config.toml
train_examples = 39062
input = "log_mel"
encoder_norm = "layernorm"
encoder_expert_mlp_ratio = 1
encoder_shared_expert = false
encoder_subsampling = 4
encoder_width = 160
encoder_positions = "learned"
fusion = "prefix"
decoder_norm_position = "pre"
decoder_bias = "all"
residual_init = "none"
ema_decay = 0.999
max_steps = 5000
Rows from block 8 of the audio encoder of a small audio captioner, named by matrix and row number. Rows with one number within an expert belong to one neuron, the router's apart. Each number is 500 + 25 x the weight over its row's rms, rounded and kept within 0 to 999. All counts start at 0. Numbers have three digits each.
Before each expert's rows are labels from the 100 clips, of 14976, where the router gives the expert most weight on average: "strongest on" is what is common among them; "peak on" is the class under the peak. Only what is clearly more common there than usual is listed. The data: synthesized solo parts of chorales (CocoChorales).
# router: router (encoder.blocks.8.mlp.router.weight, 16x160), inputs 0-159
# up: expert up (encoder.blocks.8.mlp.up, 16x160x160), inputs 0-159
# down: expert down (encoder.blocks.8.mlp.down, 16x160x160, transposed), outputs 0-159

# expert 0
strongest on: note C4; note G5; oboe; tuba
peak on: C4; G5
router.0:481521501508508468563498549487511509470505489436492548496465540541497515500503507496492525538515463463493498517514462493493501461503502522492531518494491503518488478483479488515480558475455470505502538491490504534512530485500496528532474488501517477490497502491503530489551474526509504501506559543517479469508484555489504533444494518484520514456534570499516537496528504537438500482497452496511494506531502513502471507521480450487534520459498491476513501502486486520510481493480523
up.0:530504530486471515445539519502507510499509516508488505448470518485490476467499494494473570484481570483509486483515518512511519470523471500490499492492515500472512518476509486533492479498511547471507509536523490492471519479467465511502495432491491465474486452504513546475517496484507507544483511533523500503520506486506530526503481483504563510499495486526528527501498482488485488440500520585537490500491486512494540513504517495511474514464452499556515465524545535494500526500487519
down.0:536523509493490497512518562487537542494486477452526475515522494542514510522527508517565516499498493532457515485510510450536507503500484526479530495497511483514506501457520499484533533521503483492471468483464489470540499505513490507482488473506487495481525483494561470470539475515543519494477508530447505505520477504496503551517506530514494525538453472494490538493469544501505480513516526445447500491502524491499512466458522475452476466514520479528471504527537468495489498516511487
up.1:440530564495524439515470504502500537469516486534489487449478507488477533512468514532495514497493478533513496518526493477443482522454508498489505517481526435490484489467504514510500497481518501488468506503517525501505495492487479493525534490456539454531521475528508489482486509544516463507550471517514496525519501508481511497505468485518484497493514527551536529533505471494504468459504483502519466485475480481526498481558532502506489522528548503539522507516505460487539531483468523
down.1:540501467481489497455514509507538495487498524510475516507536531480508498519516490439472491492570505476510501525516511537507495479491530494564480482526497501502478510526552488452507498540463484429516458505495475472485507490486512510507490504482497510481489497488484494541515526511503500490508496465503505515469511495532537509476480564463501510472485481486496509470451526470475545533502510492487513503474448511533535508511479523475486511479481522531455457519481484541482512540494442
up.2:513545514458538531476505451513496502480505455480513487499515489514489510493500485514438505478506526516481520486508512529473512506531522504502523503494461526441485479514554526472498532470485541487502516546503513504509526551475494495520470503501525487488533464503502517544505498475550492531537445532545509531531493477502536459516497476478491506497468542517518473536538470513527519508498542530521480469505480495506521502522535444519521537505489491535482479508496485486549506495531471
down.2:544442499471531495505531510466495511507503488499452578484497474470519508478519460482502482488549510503525495536517476502487456507481494480512489467457522455513545510541523499486474516463477543498488499472492500503509473512495510532526459452449500530498478511525498533532478495469509532488519504471542518471470516515508525485528481521497488486497515528493476530456475531514488454559512509505493484476525490508496493510512475533489463518481479496510460487468485517516475524551509464
up.3:518479484486503473487526457500514480471532485519475503518482466488493481507511513506504512510519481448477495563492498534501458473541486523474518485521484509527482468478547512483501473489510550537473511506494511529507493554523495511506494466515459539515517481512465478473448508504513510488470472493495502502513517512484477501478519525542530486497480503509519529526503481498510463504505516509502504501460475483495549514544507553513466493512503522526412514542480546432533524539474516
down.3:545521482475513490480534523496482526513481470519452530524492460501486510454519519504514535539511520459502511492491486504484550534522496518505545495477525508476517464498465487531500453486464502505505519517445484531527505416507468509480487493501479532493520484492509498471485486533486503443496471501466496497477438496505498492512468505517529474528486489515454526496546479519488454508513479534506514519513501520477469465496445449507489520463522486498519524505500514469495514486453532

# expert 9
strongest on: note D#3; bassoon; cello
peak on: D#3
router.9:539498490509525490529499524475453514459488519472493511492479489529441505476502524502483518490520484510498499474529496532490529499516520526506514481511501479500508488524453508522481535456423488534519533540427479506480494506527521509550503500517508496493471510515511541498538475492523517523504523518475471471462499547499486528477496525516496523501523539518487498482528484564475462486504481479508479528516496470495468460500519513489433514451514505490504515467525464537556511502497492
up.0:512526509506492485492486490499500520521498497495508489512483464484555469536510469521466510484479524535472489501519551528483467495538521511499468468481506480538460486484470471501526487486551513505506473510501531485520474449519460521484539497497530486511486499499491455477504557465449479499474517530506494491505554459480508477500488515508535483521459486480569471456513502479499536493466479515503521455498468512479471501524543514528519487510497490551511511488443519478480487460513536
down.0:478522482484547447521536490475493511527516467495465475496508469515485499496519509534476486491473545495476459462465535513471500494458491517482464506474545502492498502531484459507526488508503511481528515536509509486488508505511499527503533555522482484497528495518503518503544481542450492522472531501436491438473527504507508452520499468541508503514567531509553469448519492514496491488526507470452506530502525528484493516480497499499488520518501518478521497517462466531512500533501510
up.1:457476495502508505487496469556533528456533496499535492533493491534532519525522510538465521528512494499491528515496496472508448517514472482492519519514482560536458503573521492471513478516479516507490496493519487485453486534495480477515528521522518509503495546536498502508483477572541478496508505531510516527491515478511513462463530489510454519532518548496526499526464485516489497523508555457497500475468476484494517503507495448472527511515503549491504540528511486522494495477511495
down.1:530571567496508487464483484531442523498495493500514470487480468457527539487480481470481515497473529525490487551461504523503492451479506476473514457500485479514497438518507477496483489485480541481460519527480478500522522490520490448508477507541507513502497501491545512522507527487475547509511512473491495503520517521482497483483505457542528507478522535520536477553507494537502519509536488490533546483451521494498473474468497510529497536514478496500495514506481482526518478494465518
up.2:468508455504442464489514485446491492484505503504513487495512459535508495531536499520514507526541512501492467499485512533523491515515447520475503497528515515507509509489497497512475484489554503510447496501496467485530532530494493511487522419518502500549560446473535498475510496541544546516496492532528520527487534459517487483493485514511529501490503477489485539476489517499527521549489517506496549489463509458448500479455527488515460488500491480509519479515543493478485493487514493
down.2:527519489541503496482470541518496485485458511501492522502439516494480465522491557513522498488529510516498487478509520469446485463522489490456481511467543492526510520485521542496493544497484479459470466508494510518507516542484488520502524492488545477531490459472482495480507478486527515511533534506476512477498488470491488525523489516491526493495501519504476525511517513492483512542471520483449505484475573473532476488475461517445565491468493469516527463479494498507451504512473461
up.3:511466501503519506503549477475498507485493521492498514557494487530510525475546514528483507524511527493520513502537522491476532492512501467490451528503449474464458522463515517547520481514533471466466501496497455498464522512489497515534474484522531472492511466523494537523496465518527505495501471500487494429465476477475474514484495515538483488537522549528498510474450489499506455546496439534504479511521504530495468505468492481524507476485497524516520510470517554496499473498533475
down.3:462531485501497501481477507530521511502496495557476478471444485515464527532438508485531516509465535526473505493505492487477488475520466491485485515490503470486487456447527519514484475487495504474510505472464503514511513524457470480506469462457512502484496447488514458475477499484505508484559485518485591482525511466542514511519522462525526486505482508506538543519532485480528486480461495486531525473480479523527441493511501521479477497541482483500500491488511501469502509514502516

# expert 15
strongest on: note D#4; horn; note A4; instrument: trombone
peak on: D#4; A4
router.15:550486487513515513515467511454500518490470495468525551553500525472531491501520517448480498481478487494506530499525454545524544503460516506525504504493482476506504473515493518547462523483506514514491529524519506499516523548515509470515521467497520509462499460546524504506504467471538522457503503516513485469482480549504477534528506502474500520459522537504487463516463509511462481532475491522485500468487507515539483496517461480460553467480529503511457479482500487543483539502533496
up.0:448512539477496485501512476539468479510498478511506517478539487494533498506507482515491498493497525469478499536506497506555509492524505511481519525489485510470499492510581514484468505485487514436467473440477513527511533480497418462493541526476522515473545484517504490494457529477530527515485536481473532520524540519510536514530487470496530516548529490497501514482529505474490519540506532511455480510490482525506523475529544495489480511512471502493465521497496539510500505479475470
down.0:502534479506483523490464494511471504493498479485499502549486511544454528522478497457499451474502482511498492500460493515544464488562507471438487519518505491498517510448496548506497482507469458501477499486493546504501495505521489507524517490488503504474474513554488474471534558523463495503447513471503510532510505468499473569514526462520511502507477517529540475497517520501512506526486506498469492513503514465516493472519501506486516525484489462479527531493497472470547579488488502
up.1:504492505505464532515486485498494457483512492500497467505475555474484532506483483521516515506427515502468524487497520496546466506491502481484517504491503507489535471467554516479473459460492484456476487502493526510478506505494442459505512472456524480478477499534471509488491516492563471513484515487552519517515521505505506493527496452523535532529520535508536517481531509487510524514508514495449525484478488497530528493525525483497480506549503477464481521461531552530520510446469514
down.1:500516479531460485414495481520494479528488504510491515474511507486470521486503476491529503493486533503490553485471513512534488477561512481477475579490534475475527507462485562522474526496525489507482479480491530488491509475502480509492504505494488466482517507512494477496506479520559481484468517503513520546480493478522485497485485502546487544470545509563543493518521522493480513472516544498500509530552485485462508505534476501475499504481492469464516531517480538520499519520470522
up.2:507560520474507505509516515465461515513502513482545515525476501513484489516503484484462452510534478561502473524507520510449558496515495526495501488499452492531472511529471453535494496488497457487530515479487497543462485496457496492515483458531513557509509508540509506547516474492525494560508519487505515456490496492519501478497491494475497524492557496448491510495475513502502506543481449500500466494509485514517490480521507499453487474511522500529454469512493465480466483504547513
down.2:499529492493503497495512512455490489474474490508536500505505493489494529472495463516499489471527538547472479579478516471463491473489512539496521547479505479492497507517442489538500530474503512475552491469460517515495541519475483505476519510547503529490548487461512528501517479509457482509491430491504500508505511516522480459523512513454497468507496479492468499502510509477518497472543537476507476505474530529527512509469498505546477531536551441521478479491509501491472491463507494
up.3:487503509532522504510540494528519515518526467525472525480467506505469550478521490477518474544542470520514492501471516527525510545477490533501477510480502541515551466500533493467504535509465591464520478536484469467531506500448531473497490486499492517497450483520473539474474455488522514481487495506479546500482485477486507499535466493461512490477509472482495532464491502547527531471479466542501478497490506483504502493470507496452509500539471493513493492477502476466497509520495519
down.3:492428497519526500471473534461531513492503515461502517485494546517529485506516522486538515493477488493503493486524547505479473516466465503534477495481514478499480517516499514491480503505539462493491545509517526498490513465545537553484538454512498458509501506511542542483517524503463503486515501549479494488535522492535478560479485523543476448510499511493480525511510500521498486515478541457544554499482495464532496493493546490481510488507501498523511482519468523501494504483431492

# expert 10
strongest on: note C4; bassoon
peak on: C4
router.10:468520479485509530503522525510502519479528501507526452517512529483484555537483495539520514527517480528519495489494478488529518452507499493459534468498530469510497506524488519455467491468496510518501519552508545498480521489488478493505502469486437492490504475496486470506501514480471521524475526542493504513505465487497558504519508529510552506506486515505559522478496505441482517465499502536479553521477539503521472465482526503471455537538508473512474472534493442520518488478514484
up.0:464481506477515513504482524454498458466484510533515545460491538504499495507516543492511527473466502508488500523487514478526490508509518525540492519518466497505537504482540503531486551467470495535487520495481502505515524463452465533522500518503485518499499493498472490511526508538541509467498495465476538485493525505483469506451462499458469499540509460484522510495491488543516471529509540466469448536479473512484488536521475523485515473525450560462508493499530543518507506462515481
down.0:534500578539485537483502498486525496500462509477507500490500463491523523512459492483496463483554478531520510494487469492487553488525497529536493528507501481521513494518467502496511536477506489491502514509479487501502501505520504464510460507478469525475473459513535535506525465492476488502480504486531505475477485485485497481491533469492511479514540539536446505491497495467443492466528481521515504493566490524482535520432490484499479450517469468479487513470509455557491496529476496
up.1:524519522479482498530490543475518484525489546471536525499462519546515467491498551487465508486490501461467513486464512481487512493482462535479547529435525481477462525521552488512507497515491536469505462506521502483484528481479502506519475492517539458533534488518515493462526463470548485504482497528531491479509507470507500511497468480501483505470489522471451508497514484466478510441555499499502506508480524509498484505559516487500496508514474525493524492480558505497479555504522501
down.1:484514478535485522516488534491508523516511515467545485464527518525517481541554542513503503472499506487474525518483499504515440462506515515474521475491493481528500549524491541489502479510463501505481474475548506507464517492518504480500530483496473537498522487542483516478545438499499504496492461510499496525496510500488480541517501491481522522501453477487436544501480523444498474499507514534461472490475547459493472484522466483461466512504477467523517514500547491540507521474475526
up.2:466524507466488539492517493518497498472495472483486484504519518487503539560487456478543479510514473555494481508510521501486499483525523456468487466514527492512484478501512500495509460500530490516457530457474548481503518496505468515488485479496492503490460524482504475532481533524441519519480526490517527504521491502511536475487524490517511512463464546504557508487504480500502536461459469498501486534471518500497467474473535526509505544555546445530509469531478477516494468524471480
down.2:516547509493453484503481475493487492477489514532523485504514583491505540444482455519540487463478527538475501493520500504512484497455509429514463491536479481500499511491524494491519512525530476481543466485490526479466514518467512485508492482506472502483521524506507491562522542536504515537485513500461531491513511480519495499523505524522463490506491494464550483490461506524481510544485498475475510489511506503483474452491487519467516551504527499521469453556496483521507487497490530
up.3:494504511477521509510500492513505492523509442542497528502481468483513512497473464548464505510529520515511462502481514493523517458489495505485489458523516498545506509465498500497515498512496491516502479468480480469467549486488455489502484522515469525512506535523559511470470522544480522519526490511499461479551479491530496443539460512505532478539512468532483472477506526477511481512481500532520528495519497545508526524474519540528511500506498562452538544533472476492508486554502475
down.3:504445499521549499463513512530476489504484505505464501519509440488517496514481536480487442502488485481515501491527459530513524534506489523501493501467462555502522481511464490493481554491522506514512476521514474518521505497548483517508473499516530516531456516513500506516476496489479513511521472481478497506526524502469475479501534499489498493509539506538465551477472456547547506493493502539552465510519444559504497528503523530488487455526501502479515508460492532492451463518501501