Weights of a small audio captioner.
Model: log mel input, encoder norm layernorm, encoder activation gelu, encoder layers 12, decoder activation geglu.
Training: adamw at rate 0.001, 5000 steps, batches of 64.
Data: 39062 training examples, 8.2 epochs.
Rows from block 6 of the audio encoder of a small audio captioner, named by matrix and row number. Rows with one number within an expert belong to one neuron, the router's apart. Each number is 128 + 32 x the weight over its row's rms, rounded and kept within 0 to 255. All counts start at 0. Numbers have three digits each.
After each expert's rows are labels from the 100 clips, of 14976, where the router gives the expert most weight on average: "strongest on" is what is common among them. Only what is clearly more common there than usual is listed. The data: synthesized solo parts of chorales (CocoChorales).
# router: router (encoder.blocks.6.mlp.router.weight, 16x160), inputs 108-159
# up: expert up (encoder.blocks.6.mlp.up, 16x160x160), inputs 108-159
# down: expert down (encoder.blocks.6.mlp.down, 16x160x160, transposed), outputs 108-159

# expert 8
router.8:127171130191190092153124096123101126138117101134154167067145062119077161101102109139084115118098171162086193166127105146082132106104157119137146173074118104
up.0:137104154095083160113146169135157152132164197164114107146154174116110095142127166112146126123131096089186128191159177132113082166146133127114116097118087167
down.0:212120119155117130112162150131140163104135087184126100133118071157161110138107140153194098097123128180089111147100154070078114172163156092182137094107145154
up.1:121072029112106163097164136166127208146101084172121103174132167132128125119127068107144097173107144125146076167065094098148130139135160157153136147155075160
down.1:135164165118129139079116128068064144139074140135125133067141196095127139198148159094113103106149164150124144115134165126117180155106211140139147100097119106
up.2:071143120147097164099255158148064145152113132171114124129097125157125097163145111121165082165130175158138138097122100167116163144159139076141122113154158148
down.2:084085172120097154098156146150184128139123062126106088104074147086092067133173119150190099122093133143075108173208113114104122151123147109164162108129129140
up.3:123141122144160126140138129165140109157100115126169170160158078161113213097094199177125197145077103156129127173154099158192078134099097148121132163157155085
down.3:106123149114109089161173105094134096164095181142143131163111047106139097087139139187104169127051106135174139124138080126161145094142135118115136112148155113
up.4:099158175165126124108153144186159125136129111112186149126182124099126101153133147142144078129115178093162132112159141098094131104141081130165157154174179124
down.4:136070110082088145104157134194170098149077144139122127157085161087146106114128095126176088141105118124156132111071135107131108131131112093100152130139131179
up.5:128103180147108151172158095125131158072082144197131166134150143144116118112122191123117175146123155122123134156092107138141124185145150169114124152116179135
down.5:157116155154136094120132152220169147144099162143134118096160069089104175112128127077178188173153092123137075143088158128124115164174133116143150174084183120
strongest on: flute; note A5; note G5; note A#4

# expert 1
router.1:153103178110115115130128137120148125139140101052122177070104177165141131121133170147130120093143118143144130131142186088103112232150158113101169101115135154
up.0:155080136076114137198156160114099130126160114104117209117096149117171139106104099158171101106085137101156147082170137115110102128142094135126093097127101111
down.0:121151143094133073200150096149124093162161176127133128166146090134172102067140080054103093148088145162075137134167107112138105112142075106134097077156106121
up.1:160106101171140180113131123143193135091066113141151091092151105138121144120166157124085155139121129115114101145153115083120155132156093087142151158127127123
down.1:127090066140119200109096085130121161057131162105164097175111165152150062108093122170114165109140113080177174111185127135119142129125151156107174118124109100
up.2:134145107138099148138180128174169109169099123159090081084136127138130124075132122170124187160089094122116095114101098089079135116134124157118047161155092149
down.2:135159101114131123142125104159137099118160093101106135133121165110066077171167117120039185131157160091169161151083128141144226160164103145144138104129111121
up.3:158087183101139135161138165129116093180131121091160194106161102118136124073096117158118092172144087165090158104154102092180107130144170103089126170118166089
down.3:138141161145140143165155122106151116123092168141154137195131096162128120076116158093130106125100097166155117102070139115166063084095153105161126081135118091
up.4:089170046148114144117107168113160139136079131197132082122101084147141091162143105115103183128096148106133116121101119102136157091123129151129132114112078134
down.4:108083060076130119157099128167126139165140109109117154134127117196137080116133145158131188106115067144207165128073131083138098149125099173108155088104110098
up.5:122107146175112122143147123100098109113095164110134117107127145146120107113091116136187166128136108082127106184103138113160064160162149139126112130152228063
down.5:139214119205161148139148106100108119098075109170120129238147143129081141144095155126128114130133121114104083096116167143159109044100145165163109133159092117
strongest on: tuba

# expert 3
router.3:073135179097141108152140136155120115104066147120135120122136124156102169152094091138129063126111144157121104109101153147133127121125113125177093098158104074
up.0:114167158088151151129126084093138105111136157108169127134122187121139160121055157126122140148140148087211109130154168112109128111109082116143083114153126098
down.0:129159128142116146157121121098125106060108145092153109159147107200139120164098164082121162139128143117114117144090097094115103117087110131114141071140144126
up.1:181048124156181132138118125142125139124172178167128147096114152131123149130154160165146126145107161171090137164150114125169140103128140113166114073104162123
down.1:118200149120092132098168106167125167162091107110119134142132138077072047112167135112191104067115136148098119148112114117111128099114128107174118138146110099
up.2:121130135084080125222119181087151156102130142115099109105095146102072133115129137137111084165107112118138131094129130154078126190133084112121149162095096088
down.2:137130158135123144161109147119112111124097098070164120118164143135131140116085138183117103108106077104084136124099093129066157159130139134137140133168110124
up.3:213150069187177102080095145077133177121105167154116127115128146198182158111175070162130144156165198108122122129165074112147112113160143128115114113112127159
down.3:119128129098158101123133128142083095137148050124099148169177130081104098129132102132130144082150171137157150132093160154121114108155175166141091159116132150
up.4:121126154126173140133134179159122112068131054094096159134129118144074128184098169142075204089115124095144168178130055150131091117130151122105145142131105193
down.4:074163090141113092102084149161127096148116156147093104141131094138103114100073093138137117120056112163113104132077153112120149142087141166194108109114054134
up.5:174105162129128128169131073166107169111071147146167105097116103087116091130068175138144133164142210151100093106142089157175182115161190112109187112097155128
down.5:001104147118111132127101091161147139141140155143096151162127122143087151107169150114129114143104094151129237116142157109144097157104139172181118147150143110
strongest on: note F#3; bassoon; note G#3; note B3

# expert 7
router.7:127179122104075115087160146119113115169044085145123096157161092142098145151127060135139064136129159145068157127123153163093175121151130147167132133135083144
up.0:158130169132127156143080115134133119088114132076190193161137095117134145134131074183149134111165087130053119113151142143194129126094119128093115138103137122
down.0:040111101134130060122150113126106074156113136183197118147144111167169202123112190111096147148173106209142162104148103133124111110099129084128120152158172129
up.1:107168129133132121155144106147045156053158148157176151194035085142104130126123124141132114095123070162101122094122160133107134139143134204119112139097189130
down.1:130112129127124058124139129142155101115156181129198145162126182124128091131124166099168085136134167153174097127135079163149105103084130142144117135132127126
up.2:188115096142159129138163142091142205103133085086159142166135094173189132165091150175137132141048173114152114130118178091148095149123144154082136146112175169
down.2:207123116121110152188072091086105191156156149045130111114172145071112138091112123153104156130097100124085099173123095072149090145181126103077186091089164083
up.3:135106151150095120165148137116138089209174096116141104088156081110173083150124103169119119126139141112182149112147132068103125132070133124196146100105082132
down.3:133124135214163195085134112088170146169139134129105105141151114186119154120192151097091155082178115096104115162156120114118148155144146089153159175133114179
up.4:149098183129089104139103129061170133099146121076133102118187068186169120096139120094131154166154088109154130179165121113162084144151219123089149166123110152
down.4:189151175150140124092130139158132191140132082145081118104101122182154156135140144151086126118164136052119149082130092148133086217063095128103124152147112156
up.5:198145153166145150165104129150151125083137132132107080107114091129137110165124144184123129197169097072088162121126144101157142150136132139096109086084173149
down.5:143114082170139158101124118116094098143120149109120118097048134133169153131122160152185134168119097117099158091125092128139103130161122172160165015115099148
strongest on: note A#4; horn

# expert 10
router.10:118096068127104103168147135185151121166128101129091086098092152135111082123147161100139158130139095122125132120095136112194157103125115122078142155156126186
up.0:117103115129156107154129167136114122081154155087129085044169105115150134150124098133126177096121093137132144104129147196097164102138129094120199058167107079
down.0:115118153083149159115093137104103073174093139139145139145098133143122132123117150108099134158115116182088121162147110206116118069181180164170115081127146090
up.1:132097117120118149170172133156129142116080154088132102110125148137117154150126115081118113128135152125144101109110133138194128101178126125052102118147129171
down.1:087114098126092124230114120182136156136160141146110072123113090102141138141104179130137116165169123108167174146147131109058156209129072129143144155138159178
up.2:121103116155098120189138165065079140087164153139130136116189150089116121137157136141096098081148150131125110195159109152097156128146193107128187098134134119
down.2:129165180125170126066093089083096105152143133091159140141165098114108171135166113125132139101113138131129092117076158171118065125060158077137145139150111105
up.3:163124200168099109084121088101171141126213156146158135161179121110135101153127107131115144151078180179119062193096118141175142135117135134111111138123070137
down.3:118097116119097151110156139120211081135127163116106095070138165141088108062135101143122139131088124064076140173088128105132081107122129088110135147096094128
up.4:158096140166183116114061117087155167145135122162148103137116082103123088145147108130115103119128135161127075177120101089189145142070181157099105172119097084
down.4:139069088188175138090105139136196105156116112121120089076131127115093111078121138140088165140081136106177067125063103098152116164121120104107135157101148126
up.5:183132139176115146158227142144151108119088104129157154162139129126181172143176130158120103153104089128053160127155126083109146096124121107214149161080125138
down.5:114109127110149120088042090118114128128123156157122140172124172129097122121121104129126189085084164119119096123109129160083178151116196155088174109123119079
strongest on: note D4; viola

# expert 12
router.12:063144127129110125104124182149163066133122123146124151151135095145127118150166109126158079128116149206091137156112127161105149084181070147149108140080040125
up.0:165119157146112121145146122151122070158131178095125143129128155133139227075128106127116156167149098081121180166171111128152146159124138148125115063092111122
down.0:087134087152128113115177125126177106162128123146125143077093119120160092230141147152126086068085144109111165160132120093129094065104094110156161153107139185
up.1:183136138135155115099158113128132108124110145123152200127090173163183140121135101135081184142168122108137152174167163113081100097169157122121145114158126095
down.1:135142110167081105094125150093155153148168104149115067091111153084144139118108178109126138092152152054165174193125127157137112130159110141175140143077176111
up.2:170093128112132169162146120111134162129186080098058155170146164169144150127123153114179171105106124156089124159148152143186109169117080079149155111142147124
down.2:159101138150098171096149114182156127106113114085117102140081144070107137140147133160083108143097114085089092149092103125148126127149148087101118139127154110
up.3:126160162178153100159091093081109164109121154141143102150184118124123126163027073133109185146141129148124076130142105145130110102129100099114093085148094138
down.3:141070087102115151149124148152135133143143127140088083048097186139154142114141150128071173105146089138105131130105129156090113093122077078148122131142088162
up.4:115098116134163137169101118135129150139157168122122122106185147189161094126091066088063151107124129150165087120143075154087150133120159094085105119162121136
down.4:119200157122100169104137146135121106109165115159060127068143142114184131139109147127127163133062101131096125133130131143079158184130093063185140107143068157
up.5:140109137092134104095136138129086138110205112109161105146142178141152151116140084148103113126217104078102055094148139082121145187122193102119143068145126125
down.5:109128123107069148076152131132111114136190084180117100084108130137102095154163088121155090083157142104152139182048154087156109115104064145136111115170132146
strongest on: note G#4; clarinet; oboe

# expert 9
router.9:132150168158099103128167138105158084142082101136122136124153123116122086116154083109111049154107186174150102117082148173052175099108137133152166100153079100
up.0:175120122154093123134165094087060092101130161141150137136120158144115146129103104130160136175172141093120089152152059088132069134164180119142099128124125098
down.0:144076166108140119126117158120104176048174143084135044131137109115089097093098161146131131140138116126188120106140142137146172117147146145079144167094120144
up.1:158179097152139157087204144195152163161177093180150099146146122157155178117107091120188164187170156144122050097165123146096102139124102107170147139092121160
down.1:084131120097147129167105164150148104107116108140140108127125165168169144188115166119143084143136145128126130159175226178151112127136144121131124096098189139
up.2:098084096135125095169096164125139144167153184107167105128104108157139141126036120161197168147094114132144079112185155098162128123160128106117138134118149131
down.2:104101181128170164170129141074163161072080156121096160130155119090062089084081140106155101102176159075107093110114174117099118095151164095157098085078116102
up.3:194171180083131113129101079104143116085132065152193135123157134135133140206091139125131130140129085106114129118154142124131135135106161158111179079077075161
down.3:129133203090105094157096156109090180129143147159137118136076113175096136108110110105178159143184119120150138048089131123118126113063204196185115178146143095
up.4:176099136079137086144126111066112098122177151079165139149145158087142151125072119140094164176108097174157097123100186116139118125179157120099120100095139088
down.4:154165174147159126148066100124118114080154146152087159155122092158158120086122158106134158181163142116170129117098114097191123186094158090128157122133147168
up.5:196152105137194162122177089152097086077110188120142072115162142213157135135110173151085181148084045122143131146120075158129160124153133099174155149086153162
down.5:090150109165069108120119167158092163140111122085075095197173151165144115122116115150133118097119070095121185162092142092134106075130139161150095209097173170
strongest on: cello; note C#3; bassoon

# expert 6
router.6:123202108113117210040086087105094092100120087141127125138136155133130096108161127123133177190153155128110166185078157118134194134163129177159130141105162102
up.0:145119180120122185122171121089083134080059066187147158132119169172097139149143112118101162119156133118152124158096138162180097006151155150104102145143112049
down.0:122132159080120222063093133136102123148132102132095066154175095137105216123105129112046149128132086092104167147101110177136075136102121142148098057086137115
up.1:140140171192131088102098063158131087125127131127158142204118130096106102092084129183092165150115098104121112115108172141157137110161120125124065146168131053
down.1:114134113096155134125084154112142143183150127096162128105114103141149147154085139133090116147145166152163131131138068146167114142130117151116179112161107111
up.2:091140136156131103142142156134105146110138158110105073149092115125120114073131119144168120079122161128118113107092069186126155103153141154058205127126073106
down.2:093091152132141102099158176133123095135171108154121079127138099164181153171117115095119095151167088156168079098131131164182145164105071149049067147168159121
up.3:198132105075136116097137086096090141129115111164144133110131138130137135078190119134147177193129118093131111154146143092188110079150113179155144146101212071
down.3:098098083109100202100102062074134154155140155110130117182109163070173117112140125134118140133134150079097139115135137129137076119173165154164130101101168131
up.4:125158116143140122120193104175116101072157133131134135081131058190181077111103126161124127160180145147138172110175170113072165131080180085077149116189120176
down.4:168129132144118046148140149123122120075190160125166155177165072128147088141080181140133113141105102106133136140135167075143181165084146091144128128170151123
up.5:166155143102151141169125118128174119144128139137151136121162117197140144161128125077131186110115096184186134159156148136183112104165115161154103187096186126
down.5:186108090137119155128076124113145069107075111157125060160162119157181187086166110123156126102057076055123112090140155155102087173134170149150133078111096123
strongest on: note E5; violin; trumpet